config.toml
horizontal_flip = true
cutout = 0.25
activation = "gelu"
layers = 10
width = 192
beta1 = 0.9
eps = 1e-08
batch_size = 384
Rows from block 5 of a small multi-label image tagger, named by matrix and row number. Rows with one number belong to one neuron. Each number is 500 + 50 x the weight over its row's rms, rounded and kept within 0 to 999. All counts start at 0. Numbers have three digits each.
After each neuron's rows are labels from the 100 images, of 14848, where the neuron reaches its highest value: "responds to" is what is common among them. Only what is clearly more common there than usual is listed. The data: aerial photos of the United States (SatlasPretrain). In brackets: how many of the 100, against the usual share in percent.
# fc1: MLP up (model.blocks.5.mlp.fc1.weight, 768x192), inputs 0-95
# fc2: MLP down (model.blocks.5.mlp.fc2.weight, 192x768, transposed), outputs 0-95

fc1.79:544507483542450462510415487440572638489438480533516542500391505491593551522489531481519553500561420547464615590524374556474530462519515512556561510537650431495418625415501487422415542535536516583434395566435456462417485467522503536472485491480499529416538403471522402565439508439525470478
fc2.79:491457564515551504465455538511425532624500488491491475474418566536505453584438552515450476569466471490446438442447445487509439442453498522472593546476428490528540500456486466534573547541489492563475494432462566443494474517515498539528420491522503515516504453509546456508584506523424555543
responds to: crop field (25 vs 9)

fc1.623:449450472438556476443553486591422559533548469526487444527375480459529533483525554565611501486463419549605537482516544495515503481511537559436566462511482506496545470495491508433514457540493462521409477422494399441470516496592487478495494638475541582436532482568521523618524490485448501552
fc2.623:480452431514596506510430462572413450600454511493564476518451440495645534499529478521467576549505518561465446478514408534549450498486478518463542489473440600501482520563573460479477579460443572458542478422544561544452618506450490492400479495422388552457563414421478469481422531550517510445
responds to: crop field (26 vs 9)

fc1.278:550479591422494460505474498596538467517473565519454515596606581515459515454545496458493571624569435482553486482491487455522528487490473493511476502497536447513588496483543501540530518487451558542465438442447450536453485508495527484401533476510397553610495554562474511541447527499572508454
fc2.278:495465537537509559491516513539445491537578516552462481449467536427561489488497555547526447530472534415512573427501477527430532552507491526565385575550529465514510477410482474460482562495489452431550499405479527521447493460456553492476432460473559447418476553477546480511485530511640492450
responds to: crop field (36 vs 9)

fc1.386:488592472551372485515471567518560509544437531446488504553437532587511510518495461448533550547484530509546547504563475524485610478489529556576460442537493495569558514493494456403534423441487489462488566484478530490450507553504458529515536502506429502569475514475521483519481452444519485602
fc2.386:501479646445517538584420458480435483528468511537550573477512512489452570446505498463440451419430534487540522550498420488486544613516414587555470551508472544517419488503522450569522548479504557462600514448508450461404581460465492489488427523550466434526493590506466562548437604466363448522
responds to: building (72 vs 42.1)

fc1.363:577551501559434413453448522461541422545477585469416513491496498448436473555523491582463458493491441531523615535494463419474476463560412496583486472455498462559418473424464529583543504531508528422528514521539566565592620501367484470512530414458605524545500581449469517451454439430607463502
fc2.363:528487513468531437355522505498427428462572497465466478536503445396469510444342474466526426428456424435505435550452514483427553511572519542520370543455452525539532500493420453455471511473526426453557553512558442521447510570569503486435471585399480450445496550414498513460449537399559541534
responds to: building (79 vs 42.1)

fc1.6:521518486610473526529500477544477498544524533455492483545556514537640501543482541551493464404515578505405484481476458501402512569503528535566478456534441436560531498511518491518497580565523452510547468481572473458468504492570473455463573485563546640461568485485525574456485375420435583490
fc2.6:545454425506540476549452568476413535493481516441498547462482592490498535576487521497523447555542529565517438484547556523569443533494591539466418495438526494490534444440402489481537507421451432505544498464498521485511444465491503497449575443516449458450523482500400512436556529497550493428
responds to: crop field (25 vs 9)

fc1.251:430496478463538534590533493480544551458575489498491527576517384493536481445442494486515445470491583476523526480463585496515495408482436552439438474545510451515462502493436478522433493524479520485391438651606540494478505642496519552426410492479505522522498505591564417602423525543560475549
fc2.251:500546442519497497467485471525554474521459485374472493375542571504453483508488481556490479518540493507498460571523517523549446566541554534446490486493465430439539413457515561537542537439522461564565518519415496473544506374500540387520548463496434515524577455518497545447512485425464506474
responds to: building (83 vs 42.1)

fc1.150:445435449484440517546528501509492566518508505533562485448486454497589499445460554463451502443537655517486497507502475500420620525461461493616433467516523555455532527524502502542566604515486476407423340579516457478447492576546439476468437506471516445427536469476541567463461451600548530543
fc2.150:503524456509424492396512470504445367510554522502556520531489533579420566532608476485443517485493390458438474496479538419438532537445518429463581504537526461572485473522520372518480441435520581567477574518468541498477558459535532494432493434499562561551401537510410532481542521522388494484
responds to: railway (26 vs 2.7)

fc1.621:427514466535598540625543477461449645431495537476473449537515508426587514509493542515488521556525549464491531453473530553492474472476470536502613490466408529562480387410561468565538456538479476514554444564502525507506531530510363656437442524519502525522623468534554515594475461402471475587
fc2.621:568543521490525551465481441443429449485607511447501528597489511533460559501520414501538510552453395531520424568431522495494462523488574455418460586523474545502482448532500376509444443472512586547445604551493534506527546450626535538512525499534509532507453492516480522484501546447526436495
responds to: building (79 vs 42.1)

fc1.438:550492481530577470551506465409523478512482456477440495460403522537552566560534567459535525503404478491547563524458454480541446410491485509477522575553496500462480452486552542470518478577482490435482419623490546474540535598510508468663441499515652473576469433442479412539512470527448474594
fc2.438:542441505498456496463425506491383507618521501571500476507513535556505492487509451567459513528510485451510390516400438448442474461570447510533448510505532462498549461565520468554565491527537546520381522465415522492433538428505511479506551456483498550553493468462495501559515441539450504466
responds to: building (91 vs 42.1)

fc1.113:500452566484454495357503429553535444493443473393551449511503505420523474454534551512446573503597523547476485531400539490493493500392425488531471442487600440518475515527596460478461508522461494559523534410575504416502549490426409469489487506477506524613513504452352477563527529462547474544
fc2.113:468446516524610512455484530511471498517539468481594489569595493360519445445538526566499535532589466476567471494544472457483542496493512443502462532462537520450465460425497557505411493463516539518530511444560470513510479614552494456428547513556562447543499502553474383377466440487477524491
responds to: crop field (45 vs 9)

fc1.680:449460509492436522564575508631434494486472565468512478484497453470602476402455581618495610415481544538501514503542440486423548500466503564507494427480477413606535528482538454521501542530493520440527471483512463466445489524566471415549404475455513472504605451577600528502501405470503515568
fc2.680:507454447458522344558506534520442514490498502470498477531437486523438588386561412503413476461480593492417420492546453524416560484564450566423550481491478514575554535489542435444462500476485509575429459503498566470460435458533451463500565470451463497448473557527437543489606488431501547532
responds to: river (35 vs 2.7)

fc1.266:447416419479524537611516615606474555476516608483453541528534489481539505483424543534522418386506637510505469477496489517421574550495526508512463380538557490545539502545467454461513599556485467489461386598617492495390397542515480470480492415498489428440599490518468472510480477561558521485
fc2.266:574476516504437499470559467586395427460489455425538451526550475533470644474609494564444544454488412494486549502513551454489534544493530474408576521526534377461435540545473281530478508482591525475467609495527509552506490458505548433526506415533408487505485535525495533482569479444494481565
responds to: building (75 vs 42.1)

fc1.224:478472515594514475560519515561475503595502541517480448560548557499552502522485548514471487345535612499431430511533445501432558544549510503558466429510480449531595528475464455477456611570453466465415491479531485503483490551483487447470577524468479594502517510491522484486484403487433641488
fc2.224:524492453512501504495427472478511479478492444436530538463505549509463461561477478518491512530476512523573411480492574547570489529510536536466421390470512522444450489493451528531543449433503528530569534399532565560509434446422554532506619423554485487467501511513329531418464551496512492461
responds to: crop field (29 vs 9)

fc1.464:419453447564457548542519511510506494501526599557534534521536462442569455629492560456504505515545639465538499417496535452490567470402432518580532445564474457546520457385478499548523565531451505461523434597505478462511508557425457603396464517545572526399499411479432517559483455543445493427
fc2.464:436516503454599500511478523426368531532491512497462500500471598611521584493496490535540520496413522507524515565518481578468418501549612512412559408448444544512487471462570498493504404462478491507538474443426511482464429530457484423493408488457552471535468496548402572468530600575504616582
responds to: building (86 vs 42.1)

fc1.271:519449626516479467434523498486484525533574549471549538495542542569485511531489502492472499455442547542519574481481498495489385413526501556570483545467500490472435466586537501520467489559524497511516457476387597512550528479390556518545500568500612544494576522459444537592506503558542529571
fc2.271:526532499490499437454486556546435504552433555453549487565486577543484543451445442547543485505523460475484441557482449447386538521429447493511504410591466608478544510501480390536456501549494476553555530491510518535500487533521535471484412459538406623525580473411570581406498489546544513427
responds to: building (80 vs 42.1)

fc1.592:487473476570505497491515537522505561452530566534459503545503541512589479464461582552519381403426503436462561365490507527400501534511535487472545511487518529578442426506604485473480510557444557448424486537636457620372437541581465566463459491498504508585511495522623556550464486500499562488
fc2.592:520532521446502528408478561486483479448508539501408501524514574426423550567483437368548536645544440529551493461484586468623457553535424497473579615431538562530567536486457531439542531546398473559408582540428533464536592525451537535488507418510448493451461502416482422529517590502519435461
responds to: building (72 vs 42.1)

fc1.313:452407433494556516560569593578456532534481557564493476507510481482489539459476550546454385371483658530431506472548403525467570503506508531548468354517554564550555534499444456477494555531466473508494438532573486506435391570462496486483444453490495498489585532550468440495515493561551553472
fc2.313:581571482549507490431470447446335407537493466421522504399496513511458612476590461569468489534505408449436477485471490547519491512504596524451472490468490473494511539604499384443549465471522470578516576437484536486570444433497531467511502409500487534493457506491444519439541475440514486496
responds to: river (27 vs 2.7)

fc1.212:442533476508490563544544408502447533450469473517493483513535423525498492485483442509489425488499547489529480532511475446599520424447542535464500465594533402475484428520450447601420478560577569520443525525567519477567502491569554506531472492483459633555533493536627493533432537441511467535
fc2.212:538443450446564476501578548544509509454417477426429454573498499447427528450363488541601441530448494558537466481519462546539414558465521545511482513494516533487454541484424455496423480531523455537527490536530439534430517559437516640489525539555480424513517503596429502482480560507617436475
responds to: crop field (30 vs 9)

fc1.604:582342395513442540579521597519466415538432604437473433574530493510495586621501498562548509503542561498486437484596522520484516475468440582484495491480560440562396474494455463470451507527464491491579477618544511552523524566564475597504494529493433558533581513551580477524507561476495499488
fc2.604:469554525494511413479531473438362482496455459492484504491507484468493691469589480511441520466466518527469505497482491472502481488522537542514572453485478503484513508514539376505498496468522513529424514493470521462490442401496473468527506402511465511484507523488465546530634487461497536541
responds to: crop field (25 vs 9)