From a checkpoint of a small multi-label image tagger: arch perceiver.
Rows from block 6 of a small multi-label image tagger, named by matrix and row number. Rows with one number belong to one neuron. Each number is 500 + 50 x the weight over its row's rms, rounded and kept within 0 to 999. All counts start at 0. Numbers have three digits each.
After each neuron's rows are labels from the 100 images, of 14848, where the neuron reaches its highest value: "top examples" is what is common among them. Only what is clearly more common there than usual is listed. The data: aerial photos of the United States (SatlasPretrain).
# fc1: MLP up (model.blocks.6.mlp.fc1.weight, 768x192), inputs 96-191
# fc2: MLP down (model.blocks.6.mlp.fc2.weight, 192x768, transposed), outputs 96-191

fc1.313:512539501567395407526532502568462466446559501584511515519496470481476401580498421490553485502464409438505557471523584503579439457526482528449428429551607528456447496516458425480525445409516478478580477582517473497410486487536460493543533538519420497534500439520454464471575455527441473538
fc2.313:473489551483498476571438435409472476540542532490499445473515638588403469467469444507482478507485489529437554418468493468452438405526567519562484437480458519431495512411459522572515482491516480409527559604480564490489435521456500449475517436506557441368471446488535408543481498535548484476
top examples: building

fc1.252:503537486406509442504563464424455446506482517558482548481463485548537427483423469455485496485505567609441529526433425514449462469526506540511443541504449518566437488471549480511518401644529499554543643515562452449551455475538483483604507512495501437521403462511490372535554503479503446523
fc2.252:538474506532459557487474594560497476549521578496547479486487660479554525532571538591453455548549520421487463490572468504380525469471540493511465531504538475460511490513496493616454538470572530453453431509478582571476388597454455432450477423455566557621479495504500530495443512547504487631
top examples: building

fc1.206:574579508490519519423482423509585397455519531479515401646503507549537461537471553475412473494522593456574582450569505563527442459550467480400475512506467474575528516490522517572527517469443417523481575575456479516460459486473441475442525469453438409484538489500524493492535536487347534438
fc2.206:429454487515494503473445494540526461515477459521495540526530591528454577431530464525490533530428460481494510536486606482481478423460550505507593510551462485385545485519466494495495481530551585505536454471482470492479379481509547534546464467482505496550526478479485557474453498553538510575
top examples: crop field

fc1.729:589474547479415510436506579561504463509470484483443404556452420537489407459561488526516437560495482435509530503443500486482371555507520490514501466548674498422495489581490466443569439494521486477511509534499456508524409546497426491564525510476495510540476448539477483541533471524521424522
fc2.729:482427510417464465526464462426453517541533554619413588500579545551506470441554540572491471449445533483509471515522476506453455505496527456508588514577374470565591516490450472590507520458580486474480516530486492451521458504511585472547490554472514488529487515561498436510526515567571551452
top examples: building

fc1.413:524468534396479506492491526509500469449452497458499413512476478535516511476504503497393528530551455523546484560434434461455517399581532488523409422535596425491552492546531513517514429548460497562531481537489490461490511529534448516595595544443420510493490506548478457388455523528514517433
fc2.413:532500408466522538465554577529521454474499514568484540458495489458548414559465508468485508490480420482513395441523555499436425532516595518505509440448565567407538495505457418508461503448488506419464499504558566498560495420402564454535460525593547547484449529531469470410609523514546490546
top examples: building

fc1.416:539523513479466516508433529524475530490576488517540448482421512463480515451523501500527455538541513451569441428453607424507496396471514524525629478506540522550477471570505511478459384577549396574480485496504589489468564513558520506503509584473514485521380515490477471416489489538416526529
fc2.416:471522536528521437597508456522401465458454521461499546549476439437507406612497526546527560485492462528468439519510486512514453501432554446456512448453594466447556452475490499459428427520606520471468522467490476343566420583559574446490524459409541449529469512539496563571492431474462501528
top examples: crop field

fc1.286:524533470418501391541579413452432394455499419498546511499490554516543393509447531434519500470507552596445496468453458504465480489525523509433549526508496540555442489497539466478520427621398444514553669488518438457541436504511457514530538546459493427542546502502487388499541528449451482501
fc2.286:520506539554430507519436504508586525517548524404539525510467570511476548517542508671416432536565493414575530511511540520404553488550501473473476564455556421522481480470505566631399578489536587452505435585452562537434479560464443437441501386473536520573524427506475487512488539517481535577
top examples: building

fc1.402:470522444508473543554542357583450474456464465512480495408553506512429487417489544455464620564444488526454471473534494480494486453494622590528587531604488487485468478519511418478623405490523476467603526493512550479486477547419429503477494494504526433539541513481504493410417557476491583523
fc2.402:520444513448535570494495549482526636508653547567509497472494462413483458504496441556485495557548512495458460529496511473477567630411509469511475483444433509529418519464455580582415540396504435508510528485544549604448517519491401455430547509485480530547427452523497582566536529511526522418
top examples: river

fc1.608:498579473506485499503479446540474524442471522567423558506553485403387482469488502498399541578533523510538584450432508471524544532492519546558514429477488492537525472523592537544509488560478501444523484530547598530481520469506460505428478421509508539467472513468540442529438505405490526471
fc2.608:467448478549530499529530484533488408554598480461532573505428517492463509402535533437451557436421484583446476440455528498512463473504544539456601518565483475485523577494395361528510448533536420573549555438437416463536496472478521503516507608608397498510511439568458491436506449495542507465
top examples: crop field

fc1.308:474501491412476511452626394521518450384460484466522474547592560530468374518445530474417539531501563592480487504564390505471506511491470561437511491511492568540466464440567485490527431460409474476557589502514513509464422473494453509467577473440535488559519539449559522448488546533442570532
fc2.308:438508537553469531518447572529500496617551559539520503507413565445458607498576525635480452506483514468532564473470618504463509471451559482493580509508523400448547606571382463546485509536590564530502471488411434483554482502531513423498454490550437553556519472572433465439500460471527438499
top examples: crop field

fc1.751:606448548530551443543449499579510484446524418487516409387419580608608461500464482512525516539567480510488520526363628476477479534567560519498476488601528504560508395553572527491525465564541517513530426488462490468507590475453439457486546512495538490559490534550495498479460439463535525532
fc2.751:494469595474450465590432401470471540604602472532483569549489510538510463510438536552537480529476551546443498572520463551512431503570577413537518467470478584497552479380481465548456450471595500444393572516475547454465485525465538459458482554501491527586508501525512483547485514505541512623
top examples: parking lot

fc1.684:549483525539500436493595478569465587466464511486469469536558463506505507488506410497542500497493421507556466486505502474517455492444383534451502547495545483503446442421502491469578508526468507513528477567556501526472495566377480449517521600528486560607475486591430436414495439511511624484
fc2.684:443463563512449345457519498506549475505637508499501579523478613431564496533519463498558525503458528489451503447488511532570554487495537550553535484464487540421497529420491510461523420560514514480501531483589556435491542490478521441529463527422538526558477402513554485475553534474508454487
top examples: building

fc1.485:432437485415470559486590487556355517477444490462566556466543561585444428531555491432485525601515530575484485518476405525482597573436609535494498465444466491501558522534457509499539557452456437505529508471546490519531482535549471495498542493492531585562436525435471529462463495483514573499
fc2.485:557534545567468500519435570518485552430494524567458438468578639449465505489474502582540554496509481494511553486464471460447479465427491490514521429503525540417473477482520540512444530549513582436512482518501576476473386521481534493451478537376523540530482548466526562483531482437435463599
top examples: building

fc1.600:464454415489493532511575445552557532500549458574550469421525541489485388383536496466471628576461546530424465561537483464488494491498545598479620521520474514468473509481533423516530404467508436521669546455525506521492457512468419492478530526489507465549428467507493577496465582524508532497
fc2.600:497497492414543595488491493481536593464551585507500519497514489376421466537478463553472518556583488432459454554547545462510584577408488510578475490474491569516416436565517548567483478421492457445501502498579594611438509475500417496455556447413528522572478500511543540601470489511519480474
top examples: river

fc1.298:402416532562399434496565454512573572523586503428451450482468481588597522509411453498531544487552457400532526478527512414491451464516465539585504446524424544493442572543565449478440501545437434470519540522504530585477499523430494431536547504526419529476444506539467541473529526588511473526
fc2.298:566461431507498472616440460505481504573558532504462482646554550546513401527487491520465620555396496432550410469467532500496525544453486526482459462486468567638500449585499520504554522483521519477532480504473393538513394456550562489470489471491507473485363559489502532487454423466506488456
top examples: crop field

fc1.520:474510446523510544557509390519395518468369561550486399413581534401412473446474503433524632572488512498442458518537477456497538491455554513534529460533491526483462491511534493509584492505509462465599523484558562528454464498418473510464537483468544479531488497494498471417452495483458515517
fc2.520:488475456504533543509472561484529528515686547538515480447479472477499487441502475535468516532531511542433479519476433469466553525471515451562510513444459521484351453446472519560405516488543474511533483499542564616416510486491408482444532562497573498570401321524440595523517524488491555458
top examples: river

fc1.188:532523474563545534493547438561437533483467566408574527490538481499531463531489507551508528490507462490462494517558581456505411531557477398480533487468505533441459501600570408434539585559548546443451447549508543478515451488528477456559413484545519569500550524479445466512550451446561430582
fc2.188:481501525504486449481518428502408460611542549450538507556539538564452451520561537620548518525470564543453485500505487502590526513471537509513574452539472502521512432582531546455411504568536519518397518523439513434537504496506436495532541505496476563425537419568411532503501526478591457391
top examples: building

fc1.576:545555468505467524537468422503440494483376530564487437428515496440436528478492503433409555576537536473486517499548458494513582517495511547514528494464419503511451457482542563581514538550471486477543450520516545536478514498452464495453507467486522480514411477494521468423487543477403564512
fc2.576:454453409522470553509520514534472452485581518556499510412530631418425468381524514517472552544466488547451431517490470452502498492513564515546579519518500547423466475464509441555432443540531510511583530440517548526476415448431489530494506575490542490520476425491465519477467436504543479550
top examples: river

fc1.3:524473546505536510574457479488430460442419456530466411473471524540452459502496561489481529445494436538515408490472578500497482540463437554554423442572608494518522507557527469397531470457562435510483460553482434469427447541467429495475533475506498544475411510496509499410460387504628533521
fc2.3:433561564563503431497529488518480521499644485500528521474536493439527491501510476493558425521448458595451508448481518483485461495517524531469540456553544541450533520399512479528555513544559500468572486479426530537436541536501477516527511513491526542551517472484498494434539519563556441481
top examples: building

fc1.55:615418531483525516482600505548484449435553443517513509544543557558531331417515468484548574542496573603520556503508349531525417538535448452459522393516584526493554521414594504430477488480397442468578576543486458522513428482463474522574474471450501525504474478452549586520525538523490480469
fc2.55:461471470492563514596528557485404497569528557435535489497447449530512476515518463438579539536453485487399464576520512425540525421475512555455538516550460462513551564588467340531616488539545396583475501383478476481524515572621526480521548495587443521477501543575531412392522489565559426446
top examples: building

fc1.189:460489442447539480515516455550458531428474494590508457407585584518448442437478431386497614629417554530412477534499483456455488454500545615529597479550487576473473514508518442504508437506494448506555512422596534483523396456462517559481540480473527487515530515472487539415470455485492524525
fc2.189:537484502441440513477469468520516518460639521506503571482494465515512465514491498521484492502607522538499495518464495516524530583482520504565475442394439527468423420434506559516470564499491487417512496527529594591419550506507405509436555481459589536544418447471467597545460552511539587459
top examples: river

fc1.43:516451495553517442456495478536491490416448445575543417475545448549453425492530504481533460503508481477454436529463600329505432587547461467457503495500520491492498488480550537430574419494546551500461448569503523514574456548502453381588584485495492511483425554502438474364528417433406477485
fc2.43:401430595563499413549618489443371499497512542446546505576527539463491479480498470528362535378518565445504497528460518517538469588510534451521531407484406478553490532496495493453467529603535535469512516482435569472483418525450407477467490509545531523457486511533489445623468476526453538417
top examples: building