Weights of a small multi-label image tagger.
Model: 4.61M parameters, 24-pixel images, arch perceiver, activation gelu, patch size [2, 2].
Training: adamw at rate 0.0012, 15700 steps.
Data: trained on aerial photos of the United States (SatlasPretrain), 203450 training examples, 29.6 epochs.
Rows from block 3 of a small multi-label image tagger, named by matrix and row number. Rows with one number belong to one neuron. Each number is 500 + 40 x the weight over its row's rms, rounded and kept within 0 to 999. All counts start at 0. Numbers have three digits each.
After each neuron's rows are labels from the 100 images, of 14848, where the neuron reaches its highest value: "top examples" is what is common among them. Only what is clearly more common there than usual is listed. The data: aerial photos of the United States (SatlasPretrain). In brackets: how many of the 100.
# fc1: MLP up (model.blocks.3.mlp.fc1.weight, 768x192), inputs 0-95
# fc2: MLP down (model.blocks.3.mlp.fc2.weight, 192x768, transposed), outputs 0-95

fc1.296:459530553469543519538509471517522558502499479486510459533501413504495496454531478547516539500451491464480489519498500566502526439533443576466555514544434464494514516489511519524498460499533524541496459490547587493528489463479463493536462478456479529488551530516547441596434454395513496557
fc2.296:534481479539487526463506562459518501444504494472486551466499557497486479525480501445490472522533452554530471481508527437541407545463579465436477520520538549462478462511481537535549490450511513492506553480527505512468458432541560499508542431589451468506526440470538562477544547473511478473
top examples: crop field (33)

fc1.224:553395395552459469516501567505535484478534548506469494522512456552564477486471542538472473399492515571481481463508507494483575512475481528527459426562529438517487530502502524452475484493505541471558481486593507548505444463564528511477509524506474525510514454612601504488500481444514474488
fc2.224:477467482443530544510511495501594532450507503503506488557438469414453493528546468375547503540501539493556532519536504403522517471421432475471529537518562507508497463440444578543458529467517516459396507562464493506492571541470522529470434557508492517483467497450471482571522581515547506543
top examples: building (85)

fc1.131:466443434506486495518469516498461487471516522485527540451500532557562508518501523471474545475493539470449507468465500490456535514505452498562544474465538521556488480466550526462575463483454480526594430459465564484507526542458421474453505478482520496474508461486505565529486473446484513457
fc2.131:497570559484532504527519419484358524529501478519494498465549453424485692526528472486490528530510529461487508476490496545518515492502474561496513533497453509494569535457542396522486481531515477522453460503511493497580487483472484556518470462463495536514498527495485452538510488444506459587
top examples: building (87)

fc1.529:453477493505550515553494512613491557507490562549528483449487473463524479511460525515470483456477621530496536461514424557482572494454510529556503441555488479517592505444507497504507515528501485494536433483566493451522391514366462518484430416545464518434542458557477484560436450471529505440
fc2.529:517498543491478538528541502567391477489499514437529513494502501479506601464544509499464543544500480534528474518482524526467505527516508499468509546499444379542528518465500345500538523492509494473482510471489523485494537471556440443518552403491405393491491470499481539487506437424510511542
top examples: building (76)

fc1.170:550402418566430487472508569468529485459524557496457502540491465531551473478480534507492487428485506566524472478537490487504535476474505550522473434570545435519471529508463504482448456521503541496508481467597478559488459462552510516506517498530448547509505469588595483466493489448508472494
fc2.170:454475486425517531504485534537614545455523535495502499532435434427494450534523459413537532553511528475535540520538534424531538474462423534473522492483551471535520450462437635490475556512484506462424492564466526491524530516461527509498450529481465507463481512455479441593523543509541516523
top examples: building (89)

fc1.116:480464402516392489526454514451463516511522587475549546444470493564539523484515512500472469426536547479492421473541482484501528481484430525520496462528568467583481467488598527527552477520499499559573421482481508477478514557486507513449550456477514563502524502532575533460521525519456506482
fc2.116:509539524508454490451497499446359455526498510519495483499537531474434754499544463503506526516492480498499511528501520510553480518503526547486504525469488519504555511529541399463495499515492467526446502489457483502527477458512538488506501476487510528536452543499469463511552505476521498536
top examples: building (90)

fc1.229:533446448541492504578539553634469565479489579532533532439501530455573483470421505499440513464525615492491533442522441460454566497486543525524534423546525478550551565507485462498515507522456518525544431445560474483484462551466479468451510460527509503464530438539562506460467471508533461499
fc2.229:554511528481513514488505520457403476493479520490468499497532500471489614486523459494480493589504474534502486552470460529545477495489561501461466525472493502553522499525467412439476491530485469539444589437495508498523443474556509455515462431501369479479490506502495405481524490416537477524
top examples: building (75)

fc1.142:567452489497466454477467455635455447530529554567494466515498470542492469585539519476555477491457564522462496468372538505482414517471554558524380512517430550535487511468530491469472454478527503551428437513437573511531477467483475466591589528470529542501540541459530481484489487498521491527
fc2.142:510449523440445521552483490554484512510501525506551555483559537589481499530411449553491443500512488594479492457533530566461492443442467502485491551484502556464508505492420401531501510453547457471458514531479512493464484545519436470519521566411525426534509552469527551487471445514446476451
top examples: building (94)

fc1.105:547417447540490486489559520552492532505481576591526480513489424504521502478461567476498410386466553500489476431510461487420610422471476520516446430577532489541531541510488465453462551543460542466525465487622421530477401506494518548477502486491561475453489463593569497488472489547529511463
fc2.105:530451492524483513520495498576389471540521583457555494433471530439526548547519490475476524542553508438482492443536498494475533564442554517502528550430516486606601463458475442481566511529470458511463537467497521511542503532456504484435553445470395467518477498469451507544466463459502490486
top examples: building (68)

fc1.209:425501497523481540477471452471485512515501473491404577512496509499540509491406469513524428596536521493518487458506557582492491522501525540478484434512456577496476569476542466504530543507515457596491425486502451526538447462537451575497520495492507480528491497532510442481570489490462489528
fc2.209:498495477495560480495480445482428508473477491494493534504479467549451469508474525474471484496511510508602534560487465580473493520527470544448508507579495491542447568482553457534525565444399485497489548549537414510447507487529552504487524456565466413571472484450442534459501480436538506525
top examples: building (75)

fc1.446:519426426538475485515526579565468511470496596523485516526502518545525521534444532493524492481479571483538452464561503516489589426485493519467561384504530436560457490489525499453495496556433480537539400501533475498433405519449479554463520446456519464484524491523460506483507573558484542510
fc2.446:472576539527398505465536458482368446548461504473471474467542516491409636527502482492517437548517491459496511553498484514554482534487547548483528606504483483473607509491569421536503505519508498535486486527408474452535544473529486480508548461506544489508473496481466497436477478475509479503
top examples: building (72)

fc1.156:448556542466546516536474459505507542500506473489525432521478445502475494478538472550512562499439519450469498533501463568503511466523487589466574511542452482475531473487531515559499457506549522525502481485510562489547506481474450479585446499461475540489530537532507425581406444415523511528
fc2.156:545479467537504515452506543458509516442475488463512517478504577507495496520489528471524445495541464508508447500515505429544411559457604458426485540491529532444427455507450524518531495480509494520519578454529477505465486429528564488483574474577471487517531436472486552440520530487503469453
top examples: crop field (25)

fc1.622:534458471562451492501554536564485481454518491492465518494573532551535509489409529499441535427462538531558482382454505551476516531542485477538554432539592445496473525455529488474541513555447494488490482422542496593416469546491531460477538448482468458494532451530497489475522487499498494499
fc2.622:538483511461521466499462459556478502437542496421516484490514467524465556496493410513483489536500497398417461526508553515449536566507468535451506566456510481510548466477485451519484509513509522552432510500520579513577574510537498499489580519451510531514443543486517468464467508431521478514
top examples: crop field (33)

fc1.100:652453495469483517504517500497555419503533485437567581569516506461438476546502529500585493530443497468496491546507603419520556472483519513504409523451522408493529540512515465494433528523520535484509533515461564512515550542473510452483519499571517491541570512503542472502500514535562575516
fc2.100:495439491447495490570460515482475474432500462521521530473446491565422568444482493539463535552482498493498456492484530499491540572468486460498458543486466506570475452529480410486458573459591476498499490467457460521468496465559524429503489532460527533549505515449539382440469547513473496472
top examples: building (70)

fc1.12:558427476499485472534590527490482448546467517495449452550532481534566501478480541557500520419430558522485466432503541495455580486464486532489457441537486487528526501497567480463466488532488511478510421470578454584443471531537581506520470522472523512509538494574562556498499480518488450539
fc2.12:510516491444542420442507491488445478481521522499516490522487534476415645462560457511457527496477493473403526533510509459444487538469495510493629497499501545532538473535566386495464507433519510527451586524444471507457535415520485498506551493517471534496444553499484569540558532435489572537
top examples: river (25)